From a checkpoint of a small text-conditioned image diffusion model.
Model: 18.1M parameters, 32-pixel images, arch unet, text encoder width 320, text encoder layers 12, text encoder norm layernorm, text encoder activation swiglu, norm groupnorm, activation silu, widths [48, 48, 96].
Training: adamw at rate 0.0018, batches of 128.
Data: trained on regions of photos with short descriptions (Visual Genome), 101725 training examples, 12.5 epochs.
Rows from block 5 of the denoiser, named by matrix and row number. Rows with one number belong to one attention dimension. Each number is 128 + 32 x the weight over its row's rms, rounded and kept within 0 to 255. All counts start at 0. After the name is the row's rms in percent of the matrix's.
# q: attention query (model.mid.1.attn.q.weight, 96x96), inputs 0-95
# k: attention key (model.mid.1.attn.k.weight, 96x96), inputs 0-95
q.9 102 [137 140  93 145 146 121 135  65 159  92  91 198  74 102  92 161 190 169  55 144  94 169 101 123  98 181 111  91 147 185 140 136 121 159 136 106 171 167 128  75  96 140  93 139 145 111 146 135 133 118 109  84 140  98 127 118 132 128  77  96 220 159 141 163 113 124 123  83 167 131 155 146  71 128 126 150 113 126 112 102 158 124 108 147 161 111 110 151 134 149 209  92  89 129 133 162]
q.10 098 [139 115  81 147  87  66 175  89 169  74 115 162 169 112 186 142 132 139 114 159  86 136 152 122 117 115 137 120 135 137 139 113 125 131 153  89 147 173 103 115 117  89 143 118 105  98  93 153 181 152  95 107 122  89  73 171 115  59 106 140  76 120 147 175 151 188  56 141 169 164 193 116 177 114 146 134 184 152 113 115 118 162 105  77 127 133 133  94 144 126 182 171  93 144 152 155]
q.11 111 [140 155 107 114 166  94 122  95 130  80 144 195  82 138 163 133 177 108  77 116 157 142 139 164 117 155 147  97  88 179 111 148  93  92 109 127 160 142 132 149  59 136 125 103 139 144 111 123 180 177 109 137 104 124  93 114  79 145 122 136 178 123 148 135 121 188  91 187 154 100 131 119 104 132 144 189 135  28  94  78  89 143 172  91 147 131 134  97 132 129 183  84 147 175 100 141]
q.12 095 [140 103 142 143 176 114 135  89 133  96 168  88 146 185 108 106 120 138 128  84 149 116 113 119 166 112 109  86 113  95 127 160 158 128 108 138  67 138 117 174 111 147  81 142 157  82 163 111 161  77 124 116 121 127 188 138 155 238 119 147 152 108 144 131  97 131 149 160  91  95  95 138  76 126 148 123  68  92 130 125  95  59  96 175  68 184 142 100 104 156 146  91 125 168 170  98]
q.13 097 [134 109 185  75 127 181  89 156 143 118  76  92 177 129 129 147  99 127 152 121 116 136  95  76 150 134 137 148 129 104 125 111 105 153 145 103  75 127  99  92 147 131 104 182 100  90 145 131 108 137 103 129 163 141 136 106 101 146 123 106 100 140 159 119  98 188 119 106 176 188  89 116 201 181 109 117  96 166 210 115 184  75 151  77 100 128 148 129 115 114  45 127 166 170  99 146]
q.14 088 [112 141 114 168 136 126 143 174  90 224 148 156 118 100 141  59 141 127 176  89 122 107 136  82 165 142 135 110 134 114 192 134 139 134 149 132 102 128 121 139 181 134  87  89 160 118 139 137 100  64 105 141 112  69 172 119 141 185  94 110 111 149 107  68 155 125 130 106 100 108  28 137  73 114  93 127 116 122 183 117 161 173 128 173 119 159 157 138 148 120 137 134  99 189 137 152]
q.15 094 [169 127 130  74 191 110  98 173 120 100 139  85  80 117  49 114 193 151  97  68 142 125 118 197 140 134 124 116  91 139 128 154  86 146 127 124 161 122 134 186 101 128  81 199 182  91 102 160 117 144 131 120 148 170  57 144 108 151 104 165 133 100 107 114 116 105 143 128 142  95 152  70 144 127 130 134 112 150  81 106 113  96  67 135  92 164 147 146  68 107 152 116 156  91 115 132]
q.16 085 [ 90 119  86 146 108  85 163  84 125  80 144 150 112 130 116  96 179 157  89 122 169 146  94 157  64 105 106 139 136 146 148 121 155  96 152  86 101 138 102 121 159 157  86 166  95 120 137  89 208 130 119 127 161  73 144 147  98 167 140 117 221 149 167 120  90  97 125  99 101  96 177 111 129 100 109 144 147 112  76  99 104 152 158 130  92 187 120 148  80 172 168 182 161 148 145 101]
q.17 090 [ 92 154 101 110 108 130  79 120  81 156 153  91 114 106 104 135 154 100 175 167 115 102  89 116 126 129 102  78 113 145 149  86 162  89 153 116  80 142 148 218 163 197 120 150 162 141 157 131  96 107  93 109  71 160 112 146 126 104 122 116 201 105 151 149 178 101 167 134 118 154 152 150 166 162 118  86 155 193 106 126 170 161 165  99 118 142  80 144 174 161  72 148 134 163 102 100]
q.18 096 [102 100  99 127 108 110 156 125 200 121 105 151 169  75 122 135 126 133 102 177 108 103  96 111 162  76 140  96 120 117 122 128 121  72 181 100 103 105  83 159 171  90 154 122 141 119 128  77 157 132 150 174 137 132 144 182  57 119 161 159  45  78 158 107 110 123 113 168 106 145 160 142 135  91  76 167 114 128 113  85 166 163  97  75 135 130 148  75 110 129 171 185 171 147 154 113]
q.19 117 [ 89 124 142  94 176 155 135 139 128 109 181  79 175 182  88 122 128 183 169 132 150 101  88 132 124  93 145  89 110 160 146 113 152  80 179 123  74 138 127 187 212 155  99 118 150 106 132 130 140 103 148 138 151 160 158 170 117 190 160 103 150 133 102 102 132 124 119  81  89  66  80 151  83 106 101  95 100 114 103 134 105 128  92 160 114 158 128  81  82 153  59 155 107 125 148 155]
q.20 103 [ 93 140 128 175 126  93  99 131 112 149 102 127  96 108 142 162  78 153 106 120 147 112 153  70 163 144  97  70 134 143  94 120 163 153  76  94  92 158  73 142  93 138 180 151 179 121 127 149 155 117 103 143  67  90 123 112 111  76 147 188 141 131 113 171 105 103  88 190 174 156 104 145 203 115  90  49 130 142 161 125 163 162 136  99 119 111 132  95 159 137 187 122 159 150  99  94]
q.21 096 [127 115  94 107 102 139 147  98 178 190 112 131 140  72 146 191 118 147 117 227 162 151 101 126 117 152 110 126 144 133 152 123 108  90 139 148 101 114 147  95 160 169 102 161 152  91 140  57 119 112 145 147 122 132 142  90  58 100  98 127 116 150 117 142 163 166 116 115 198  82 158 122 181 100 175 147 111 136  83 126 140 201 167  74 114  81 158 106 166 120 130 177 106 102 121 158]
q.22 094 [ 95  89  93 166 127 112 160  74 184 104  98 113 121 174 134 110 119 110 159 184 115 129  90  98 149  86  71 117 150 116 147 152 136 104 109 136  44 177 130 135 191 135 113 139 141 137  98  92 148 120 106 190 106 113 134 100  71 132 104 125  69 192 164 148 152 103 168 159 173 132  87 166 198 113 142  54 188 115 128 146 134 121 141 124  99 111 152  80 140 151 114 145 137 103 116 105]
q.23 101 [146 121 125 162 147 126 153 121  96 171 166 113 123 117 144 182 169 127 145  69 129 138 120 157 149 114 150 115 137 111  53 186 110 184 113  88 103 140 114  79 136 151 141 155 150 151 125 141 186  96  89 138 154  59 152  96 153 128 152 128 236 145  93 125 153 102 105 156 142 171 132 121 159 159 116  43 168 138 130 168 112 107 131 117 114 162 166 166 156 143 107  46 120 114 123 159]
q.24 106 [ 81 143 102 200 114 143 134 146 116  81 194 135 148 155 104  78 114 124 181 128 143 145 145 158 119 128 126 164 161 101  94 111 113 137 132 158  87 138 164 170  80  90 201 121  98 127 115 125 130  96  67 123 100  61 135 144 166 137 103 141 180  92 116 147 130 127  85 161  67 202  95 135 135 181  95  81 144  94 157  89 125 138 158 142  75 166 190 127 102 132 116  98 100 130 122 150]
q.25 097 [109 143 106 116 110 104 171 184 135  92  72 183 122  96 115 162 101 158  75 102 159 158  92 124 112 108 117  87 108 138 124  98 161 174 145  91 180 137 143 121 102 138 158 138 167 134 122 140 145 101 127  97  82 136  91 109  80  49  66 149 127 187 124 123 128 124 102 194 212 163 113 108 147 128 152 129 200 157 112  83 150 199 125 135  98  98 161 139 126 102 170 138 114 139 138 158]
q.26 113 [142 117 113 153 174 112 155 160 134 199 129  94 157  57  96  93  69  89 162 190 124 140  91  92 152 120 161 155 156  98 148 101 116 153 139 101  78 102 104 179  92 130  79 109 115 177  83 130 114 104 113 131  88 145 115 117 134 100 152 104  88 153 166 101 132 175 122  69 155  89  72 141 141 120 118 165 114 199 161 168 134 187 134  87 114 113 145 174 133 104 144 160  83  97 127 148]
q.27 115 [140 124 164  98 105 126 140  85  80  91 123 170 157 132 103 144  95  99 172 105 131 176 137 121 144 106 105 138 137 131  93 121 145 107 144 168 100 177  95  65 151  91  99  67 152  99 154 140 173 140 109 162 159 116 113 171 141 207 179 176 153  85 129 113  90 115  76 157 135 194 152 159 146 112 160  97 123 182 125  71 117  77 141 150 122 159  76  82  91 100 110 164 106 155 172 112]
q.28 100 [131 110 167 154 130 102 119 124 123  97 121 163  65 154  90 136 135  70  89  53  96 152 135 147 125 137 107 121 173  91 124 107 142 148  92 176 189 108 163 136  82 151 130  84 145 136 164 123 142 148  77  88 136  78  87 105 119 143 125 180 163  72  89 152 124 117 161 165  98 157 141 137 126 164 168 157 128  85 166 140 134  53 110 144 127 137 115 124 166 144  99  87 101 142  31  85]
q.29 092 [157 162 102 142 148 159  93 142 110 119 121 104  91  90  94 157  99  42 130 114 127 126 130 131 119 160 102 145 130  92 106 161 144 174 172 111  96  99 127 106 123 121 182 111 127 169 137 157  93  90 125 104 135  69 172  74 147  74 124 172 168 167 115 144 132 139 164  76 182 212  87 155 107  93 110  86 148  71 135 154 164  94 151  64 114 153 191 156 154 142 135 107 122 105 142 101]
q.30 104 [141 116 150 128 124  69 204  32 100  94 110 189 136 175 145 127 131 128 150 109 109 131 143 115 153 173 111 129 117 158 100 109 151  83 143 106 150 172 166 101 117 143 137 131 114  72 136  98 201 166  97 180 170 116  57 151 105 168 148  85 120 144 120  96 144 102 139 197 114  97  92 176 137 138 166 116 154  75 130 111  95 107  75 125 155 130  81  81 125 133 149 126 130 140  97 132]
q.31 096 [125  97 115 135 132 100  97 190 130 174 119 111 145 101 120 137 101 104 148 180 139 137 109 149 125  96 117 177 138  61 106 116 122 141 144 117 140 103 112 132 102  87 162 109  65 106 182 149 122 122 135  75 146 167 103  80 136 175 147  98 117  75 161 122  67  79 129  77 185 170 127 114 101 122 167 169 152 121 217 130 159  63 101  94 142 172 112 157 157 132  81 119 123 128  60 110]
q.66 097 [136 127 147 130 123  64 101 123  77 122  98 187 172 129 151 157 103 121  99 152 177  85 166  47 120 155 147 136 152 132  92 128 102 107 157 107 136 203 129 145  74 126  96 113 133 150 148 144  99 185 167 132 147 146 136  84 142 111  94 100 147 128 111 111 117  87 142 180 135 156 138 116 101 133 119 149 184  74 120 134 144  86  97  83 171  98  80 111 157  77 155  77  91 211  93 113]
q.67 097 [186 134 208 113 105 156 134 102 108 120  99  90 130 122 116  76 143 157 134  95 144  80 160 160 139 101  97 124  90 154  60 119 150 153 100  78 108 142 104  98 159  95 175 150 166 138 101 116 157 133 111 121  88  71  96 134 144 133 144 118  93 107 107 127 100  94  67 154 207  86 162 169 183 111  99  68 143 125 143 157  97  94  85 126 171 118 147 157  92 136 129  51 135  98 120 120]
q.68 109 [152 186 125 126 126  83  87 181 102 119 128 175 114  86 160  97  95 166 136 162 130 136 166 114 179  97  83 107 138 101 141 144 115 123 128 157  93 151 154 188 181 172  96 142 184 126 141  98 119 115 124 172 136 106 146 176 133 132 116 149 178 151 159 133 132 119 105  73 154 118 162  88 176  82 129 125 201 154  68 117 154 177 136  67  63 119 145  93 176 150 114  81  90 127 122 105]
q.69 093 [123  62 185 127  72 125  86 186 149 109  86 152 126  72 139 124 141 157 107  76 126  89  79 147 158 170 103  88 160 120 126 162 108 150 153 114 108 168 158  73 155 151 154 132 140 140 125  95 123 148 185 138 178 115 114 139 122 138  69 141 121 160 116  85 160 108  83 115 137  43 113 125 169 151 174 121 125 124 100 110 150  92 146  79 152  87 102 113 152  84 211 110 146  99 103 129]
q.70 100 [159 119 123  52 152 140 100 156 185  71  75 165 116 187 100 113 154 147 124 117 117 112 160 171 153 131  90 170 134 102  96 179 107 172 130 162  84 107 127 171 134 172 113 143 134 134 142 108 128 127 149  73 152 140 145 135  60  79 134 126  93 137 104 122 112 179 128  96 123 143 135  64  88 127 144 133 144 161  96 147  88 182 176 128 140  96  95  75  87 122 190 110 173 171  93  97]
q.71 098 [ 90  99 118 112 139 115 189 102 107 146  81  78 136 139  76 103 158 153 121 204 160 185 162 103  82 135 156 163  77 122  98 136 169 129 187 127 141 142 160 134 126 195 104 101 125 151 141 129 128 145  86 110 121 101 138  95 186 164 156 120  81 185  97 133  92 193  80 113 111  87 115 105 139 153  92 164 134 158 174 124  89 174 141 106  84 123  98 112 169 112 122 163 149  84 101 146]
q.72 101 [153 108 164 130 149  38  96 155  88 108 119 131 126  92 145 102 165 153 109 106 169 115 143  87 108 177 138 161  97 117 149 115 132 137 162 103 118 222 145  98  95 130  79 151 184 109  78 137  84 139 127 101 136 149 158 132 119 121 109 154  77 192 126 111 108 143 132 185 168 131 148 118 130 141 124 121 156 210 146 101 139 132 156  89 109 167  87  92 213  83 130  95  98 128 108 101]
q.73 108 [ 73 120 107  69 190  74 131  78 163 117 117 152 150 112 109 190 132 219 125 107 149 138 147 104 117 189  93 114 164 144 137  83 121  99 124 124 151 103 130 186 109 195 147 111 129  96 124 135 131 105  71 137 135 162 116 189 144 157 135 146  89 181  99 128  94 126  98  80  69 115  82 148 124 112 106  85 178  82 133 112 132 178 105 156 124 110  87 127 101 117 106 178 149 117 129 114]
q.74 101 [108 140  66  92 151 167 124 145 130 163  80  76  65 123 160 176  99 166 165 151 154 140 137 112 114  79  94 100 133 144 119 143 137 174 185 142 171 128 110 149 152 106  94 129  77 159 174 181 153  91 148 152 160 155 169 133 106 154 121 162 205 103 117 145 158 160 163 105  95  93 141 102 120 124  86 113 122  71 128 100 140 134  82 164 108 132  99 173  90 129  90 172 179  75 154 153]
q.75 108 [135 126 132  70  91  98 106 149 136 106 140 131 186  76 155 137 160  98 126 150 144 125 131  77 108 164 106 173  73 123  96 115 127 111 154 109 126 119 117 126 165  56 115 146  68 185 104 136 115  52  82 154 138 150 149 126 109  95  97 135  74 153 155 194  96  87 123 163 108 157 114 119 104 144  88 112 209 153 179 125  82 187 146 110 110 144  90  80  79 142 138 152 146 134 156 111]
q.76 106 [137 112 126 166 144  74  93 131 111 123  58 148 138 164 154 129 162 139 167 131 157 127 147 139  77 140  93  90 143 119  86  99 176 137 177 163 173 180 107 149 128 146  81 143 106 110 151 160 134 160 163 127 164 103 135  45 146  86 160 162 131 115 156  99 116 108 176  78  66  87 105 126  96 157 134 133 143 146 119 109 162 112 134 164 175 150 107 161 196  77  74  79 176  96 104 148]
q.77 103 [162 126 112 133 117 163 160 194 143 120 119  33  87 115 175 122  92  98 120 125  76 140 177 103  88  84 144 163  77 116 116 105  87 102 140 144 138 147 110 136 116  85 108 137 123 156 178 139 137  95  79 176 116 123 133 157 178 206 173 108 122 127  98 113 109 154  60 114 173 147 135 146 130 178 116 137  86  82 121  89 145 132 113 113  54 140 165  81 100 113 119 144 104 106 175 118]
k.9 100 [149 104 120 167  45 102 171 139 104 143 123 147  89 116 129 192 142 160 114 179  77 117  89 156  80 153 142 149 116 128 193 158 125 163 130 146 155 156 189  70 136 146 100 114  98 131  88 152 124 117 163  99 113  71 108 108 126  96 120 144 143  97 129 103 137 100 145 138 121 136 123 155 117 175  69 150 119  82 110 146  33 132  80 151 104 108  70 138 176 154 153 178 100 124 106 176]
k.10 093 [153 145  96  98 125  99 195 102 170  76  99 113 133 112  96 143 130  99 153 184  74 194 126 128 126 134 113 157 112 130  77 134 114  94 190  80 120 152 102 130 173  64 127 164  82 140 162 157 118  99 165 156  80  94 104 218  99 100 119 146  86 131  67 134 177 125  65 168 137 165 149 134 178 142  90 153 164 115 130 120 131 159 116  86 143 151 105 142 119 137 155 147 118 140 153 154]
k.11 101 [142 116 156 120 141  88 153 145 148  92 125 126  75 146 138 156  96 102 123  84 152 139 176 149 105 120 159  71  73 135 171 144 105 126 121 149 159 122 175 167  64 131 131 108 162 151 151  94 115 155 124  60 131 103 109 137 109 108 157 132 136 156 140  67 122 189 168 170 102 149  82 120 156 188  83 135 210 106 107  78  75 131 108  43 135 101 146 101  98 149 159  81 119 129 129  92]
k.12 092 [149  65 195 134 109  91  92 152  95 100 113 118 110 162  86 162 145 152 144 124 170  96 127 145 142 109 109  87 127  93 186 185 142 124 114 161  83 140 157 121  72 104 125 104 111 133 108  97 184 149 126  97 113 126 155 105 122 201 135 138  82 158 188  85 148 144 158 163 130  96 142 100 115  95 146 155  79  75 139 178 150 122  91 168 114 202 121  94  91 181 150  93 144  99 110  89]
k.13 098 [154 152 172  83 133  90 178 143 178 131 114 134 150  89 127 134  83 115 142 188 167 135 152  96 212 156 100 218 156 110 133 143 126 126 119 126 111 159  88 122  93 114 158 116 119 174 136 139  90 163 130 207 129 101 141 126 121 113 169  75 103 163 112 116  93 121 143 122 173 147 109 137 183 111 165  81 109 131 166 122 164  48 107 116 139 162 154 105 121  73 124 169 140  74 102 126]
k.14 091 [ 90  98 117 186 144 155  92 146 141 186 125 151  73 129 126 157 126  95 104  72 154 181 133 147 156 126 139  84 137 132 175 113 136  87  91 103 104 102 140 120 117 138  81 146 141 115  97 116 117  71 139  81 122  87 136  92 188 143  64 101 124 172 150  95 123 164 106 156 146 105  95 166 103 143 109 158  72 109 155 160 148 142  71 143 115 180 169 161 192 197  69 155 121  96 111 129]
k.15 097 [127 160 107 115 183 152 116 136 100  89 130  90 104 129  85 118 110 173 121  87 109  39  95 171 116 111 150 148  74  93 109 167  67 135 132 159 128 143 122 169 101 197 126 128 145  91 115 161 105 184 114 144 113 117 109 100  85 115 134 134 151 147  49  58 118 117 127  78 113 132 145  85 152 101 151 130  85 183 107 104  79 127 111 154  74 154 117 119  97  49 125 118 135 144 157 103]
k.16 086 [142 148 103 172 117 146 184 107 142 131 170  74  94 115 120 143  94 131 170 164 144 180 127 131  85  82 116  92 127  95 127 134 149 159 215  92 133  83 103 152 130 103  36 151 120 148  68 105 149 155 171 130 134  94 112 169  91 123 165 161 174 119 157  90 129 108 187  72 136  96 164 167 115 148 131 142  87 111  98 111  82 109 126 108 104 170  83 138 138 145 176  86 133 145 150  99]
k.17 095 [153 168  81 127 191 140 130  80  73 163 113 141  62 156  86 125 149  66 120 117 142 111 118 145 131 114  91 115 142 102 157 113 158 110 142 131 151 127 131 211 156 132  70 119 181 163  97 159 123 151  98 108 118 156  84 106 187 148 168 194 132  85 171 120 168  79 146  65  95 123 124 148 132 111 120 123 148 142 103 116 212 167 132 156 127 122 118  88 163 110 114 128 102 170  85 104]
k.18 101 [109 109  99 156 127 142 129 106 189 137 143 103 138 123 137  84 112 112 128 118 106 148  81  99 107  87 132 158 129 114 136  92  85 132 185 117 118 111  29 110 139 140 119 137 122 104 176  73 102 137 166 171  99 157 112 172 101  85 184 159 123 131 130 108 128 109  83 128 129  99 174 103  98  87  89 179 131 117 133  59 209 107 144 131 169 139 167  93 137 163 164 107 199 163 112  74]
k.19 111 [171 136 173 107 148 166 103  97 126 131 182 106 144 198 128 101 140 115 174 121 159 124 147 158 173  87 138  87 122 123  99 148 134 106 124 110 108  98 156 111 165 189  67 152 133  75 104 130 155 176 124 127 124 176  87 139 172 140 111 126  95 123 135 141 153  98 155  94 160  42 122 168 150  87 130 115  72 112 125 124 125 178 138 206 154 206 173 156 101 169 121  98 123  95 124 157]
k.20 101 [ 91  97 112 118 137 144 121  75 130 119  85 119  90 127  97 140 140 155 160 124 163 133 134 124 178 141  95 120 140 163  97 156 180 174 107  95 135 130  38 180  92 158 123 161 155 113 171 124 173  90  81 165 125 174  91 121 102  78 171 202 132 152  62 171  97 132 154 140 119 113 135 115 131 100 122 104 127 114 128 115 210 109 113 119 138  90 185 116 188  94 127 113 174 134  83  99]
k.21 103 [174 101 107 155 151 112 109 140 142 169 131 188  72  75 132 121  99 150 147 171 173 122 118  67 144 136 136  94 158 185 179 129  98 147 143 158 129 109 121 151 164 167 114  82 162 178 141 126 121 138 173 100 120  64  87 138 139 145 101 154  95 193 173 117 117 126 104 119 170 146 156 126 150  92  97 140 208 103  97  49  95 150 127 126 131 124 132 165 151  73 157 157  69 139 151 122]
k.22 095 [147 138 162 172 150 104 151 105  79 111  84 163 125 142  74 136  94 127 167 172 155 133  92 144 136 136  66 124 101  94 105 143 150  91  95 104  68 100  98 184 174 166 173 172 121 103 104 147 153 125 135  80 115 112 135  95  88  96  78 117 146 197 178 143 163 133 165 148 129 162 138 125 140 103  72  82 191  57  98 102 187 105 142 126 146 106 150 139 139 129 114  89 104 167 130  97]
k.23 106 [133  96 154 168 167  74 163  94  89 171 155 125 143 122 145 187 126 138 163 148 174 151 184 140 114 161 130 160 123 128  78 177 138 175 121 105 126 160 166 127 164 189  98 153 125 147  73 109 169  93 141 131 154 121 166  71 128 166 134 108 161  92 127 117 158 129  94 175 143 106 176  76 123 117 137  42 114 164 166 166 108 108  72 123  90 119 122 144 158 181 143 133  83 103 160 165]
k.24 109 [ 92 149 130 163 169 111 145 118 102  98 172 119 107 118 101 109  99 148 138  97 173 225 191 190  90 121 125 154  93  81  93  96 148 137  87 111  94 137 167 186  82  85 104 145 104 147 114 111 103  66 101 109  84 103 122 170 201 130 105 133 112  83 187 126 115 166 106 179 115 177 116 140 152 144  84 104  94 145 159 152 119 122 128 129 106 130 159  81  89 139 113 103 110  91 113 139]
k.25 095 [139 128 121 139 121 156 214 145 137 163 121 168  86 164  67 161 104 177 152  92 145 123 144  85 138 119 155 163 126 180 135 134 120 157 116  66 170 117 152 119  89 125 148 157 108 134 130 127  97  91 126 111 124 115 112  81  99  85 103 169 147 171  53  77 136 112 116 148 160 162  87 118  75 166  74 152 155 169  68  82 173 125 110 128  75 148 122 134 141  79 115 174 153 184 137 135]
k.26 109 [128 114  88  91 128 129 112 135 170 166 133 104  96  81  70  93 139  96 111  92 127 133  86 111 154 170 111 163 196 111  89 110 158 145 103 109  82  93 157 157 145 136 145 115  94 112 121  50 121 136 115 136 123 156 130 100 123 145  76  98 134 123 205 156 138 195  98 136 114 114 125 112 137 126 135 199 107 191  98  92 103 124 160  92 101 151 185 176 133 123 105 168  72 168  71 166]
k.27 113 [109 129 160  83 100 107 161 144 117  79 142 169 184 111  75 152 125 110 105 165 164 172  71 165 147 109 127 127 144 113 123  98 109  87 156 126  92 142  57  86 104 102  78 105 138 111  96 164 141 123 143 188  96 138  85 197 173 132 117 186 174 137  83 129 132 127 110 118 133 106 167 114 189  85 169 150 146 136 131 101 172 138 176 130 164 126  88 120 128 114 110 115 151 101 142  38]
k.28 099 [116 129 160 142 162  94 136  87 134 146 119 167 108  80  96 159 148 130  96 118 123 151 130 135 134 173 141 158 174 158 119 126  95 129 131 159 186 145 112 184  92 135 106 121 187 113 146 143 129 112 120  97 151 137  93 127 147 141 214 126 133 133  53 118 119 113 156  90 116 158 121  72 140 183 191 116 150  99 125 107 184  99 168 127 108  84  52 132 117  91  86  78 112 144  50  66]
k.29 095 [167 109 101 139 191 137 128 179  94 119 121 173 119  79 150 174 141 111 116 148  99  96 179 107  83 140  57 164 126 140 163 175 118 174  98 104 104 149 101  91 134 123 120 162 100 136 147 108  82 104 120 113 132 128 168  66 112  99 114 135 159 139 191 134 129  72 171  87  81 181  89 153 126 125  84 111 177 137 148 188 142 115 125  92 153 146 176 127 133 157 105 139 184  74 112  77]
k.30 106 [133  82 182 117  99 120 177 110 113 118 110 150 157 120 118 156 132 149 137 124 130 159 134 122 105 158 171  98 113 128 154  85 127 106 136 110 165 134 186 127 147 192 105 172 149  65 148 174 209 170 119 105 128 119  76 123 157 161  97  77 123 185 104 100 135 123  91 156 183 136 147 147 158 172 143 149 172  67 186 107 173  74 121 144 143 162  72  95 112 156  96  74 129 144  98 158]
k.31 092 [108 145 144 134 119 106 158 117  99 147 146 146 194  90 114 146 104  82 128 100 105 142 134 115 136 143 147 209 153 106  79 133  85 165 128 173 113 111  83 140 139 121 188 169 106 152 165 138  78 151  53 120 105 106 112 129  86 143 149 129 114  93 106  96 138 105 124  65 182 127 162 131 112  70 191 126 115  98 201 128  81  86 157  74 120 103 102 154 153 177  93 122 173 139  93  95]
k.66 097 [137 159 187  92 108 110 121 113 114 148 101 155 149 138 232 155 115 106 101  95 170  86 138  76 140 156 117  93 163 131 131 106 149  99 109 133 127 155 143 114  75 120 105 116 150 109  97 119 113 178 155 103 135 117 108  74 152 134  35  68 161 155  92 165 114  90  75 104 144 188 100 122 103 114 162 102 180 113  70 121 104  97 131 131 155 132  60 113 162 139 112 109 127 103  72 134]
k.67 101 [167 162 170  87 120 188 146 141 148 125 106  85 186 176 151  97 132 177 140 138 141  99 109 126 125 119 121 165  64 129  66 165  94 108 115  84 108 163  86  82 155 146 202 153 103  84 148 173 154 181 144 199 113 121  85  92 130 180 123  98 133 192 102 154 153 114 107  88 127 113 151 144 154  99 127  85 127  86 142 160 135 129  91 169  87 152 112 148 122 119  96  83 149 102 121 131]
k.68 105 [148 102 107 123 183 140  77 144 140 157 158 156  84 129 163 105 154 117 171 186 162 131 163 116 180 108 142 136  91 116  99 107 115  87 160 179 149  93 132 138 170 162 114 136 159 140 169  73 104 172 137 183 158 152 138 112 115 122 118 178 166 103 152 123 143 109 152 118 159 140 174  90 157  78 174  85 193 199  82 156 135 156 150  96  87 139 156 149 178 117 112  88 115 145 168  68]
k.69 095 [138 108 179  98 158 135 168 162 175 123 118 145 183 144 117 124 146 147 147  83 100 110 133 123 160 150 150 103 159 123  68 158  82 165 131 168  94 132  57  78 161 129 145 139 122 119 120 152 161 179 133 127 152 131  81  85 153 109 120 149 163 159  64  77 133  93 120  62  99  56 143 149 115  85 177  50 117 121 117 112 158 148 187 148 151 149  89 165 132  90 165 156 114 157 108 133]
k.70 101 [105 100 116 125 172 107  75 148 175  83 107 126 155 107 127 110 127 134  90 147 156  84 127 172 141 118 122 111  87 124 123 187  93 153 125 142 112 103 156 213 116 156 178 157 161 156 117 111 157 156 121 158 104 140  92  89  58  97 165 106 103 140 142 109 105 123 161 114 104 118 163 114 123 115 121 100 112 152  91 174  90 174 170  75 154 133 178  90  79  71 202  57 166 106 137 127]
k.71 102 [106  87 157 115 141 109 156  86  94 178 130 129  87 125 143 161 148 190 155 118 110 180 182 106  85 109 139 136  92 167  98 130 128 115 148 129 136 148 172 109 134 154 126 164 161 125  97  97 171 144  91  99 110  99 126  82 159 158 136 106  79 128  97  83 148 179  85 135  97 169 108 125 149 202 112  87 142 112 150 157  75 162  62  99  85 120  96  62 139 134 158  84  63  98  88 155]
k.72 094 [162  94 206  85 113  70 103 130  74 150 148 133 132 154 176 140 131 117 139  72 167 168 116 137 157 158 170  72  79 134 137 158  94 114 120 152 132 125 106 107  93 123  94 127 162 106  88 107 168 165  77  94 142 103 121 102 124 148 114 145 158 175  83  90 107 132 145 152 196 159  92 128 187 109 183 151 110 164 151 127 214 121 127 105  99 163  95  84 161 133 142  97  81 110 130 131]
k.73 109 [116 135 106 100 212  76 118  94 131  99  99 170 129 100 100 150 143 159 100 146 102 152 115  94 183 167 105 136 145 124  93 152 135 103 136 159  95 174  78 148 118 144 172 154 145 108 152  88 124  77  55 186  96  83 127 146 138 136 140 152 115 106  64 153 157  96  92 158 154 141 159 148 135  97 145  85 155 124 168 161 180 110 102 123 160  54 168  98 163  81 143 166 145  90 109  97]
k.74 095 [105 123  95 134  97 113 125 123 111 133 133 117  94 110 170 156 100 115 142 144  93 111 157  49 118  87  76  95 144 189  82 197 145 162 127 108 174 131 145 107 150 156 182 152 120 134 163 169  96  83 130 113 148 106 126 107 110  78  76 130 157 120 134 181 183 136 181 122 139 177 122  79  96 111 100 102 130 119  92 169 100 129  83  71  96  85 101 119 130  96 194 195 135 124 163 148]
k.75 111 [162  97 139 103  72 102 122 130 183  54 156 111 203 106 206 155  95 156 108 140 148 135 125 127 100 122 119 163 103  96 108 134 109 143 108 147 126 154 144  95 116  54 160 125  58 185  92 162 102 122  95 164 154 146 159 157 107  42 144 148  93 102 114 147 155 120 107 135 116 168 133 139 146 141 121  86 139 148 165 176  90 118 132  65 164 119  93 108 134 127 172  90 152  90 154 133]
k.76 104 [ 97 143 174 155 134 158 142 131  85 133 115 135 111 143 138 148 168  62 175  88 178 158  79 160  74 141 108  85 127 135 115 164 171 114 135 112 154 108 128 193 132 147 126 164 140 116 117 137 173 112 151  71 111 100  82  79 168  75  95 165 195 109 115 173 175  59 165  93 105  85 147 122 114 113 149 118 130  83  95 115 146 133 134 119 180  71 111  84 144 139 135 122 106 161 135  68]
k.77 103 [ 94 134 131  93  81 182 115 151 186  83  90 133 138 100  96 134 147 158 103 165  66  72 137 111 116 104 178 167  74 148 167 124  87 108 190 140 159 126 108 121 107  89 155 144  95 112 187 188 127 154 141 141 111 102 138 159 108 106 156 118 193 122  75  91 147 162  63 140 144 140 142  81 144 166 114 198 111 126 161  98  91 163 138 101  96 102 105 151  95 103 112 112 152 161  96 132]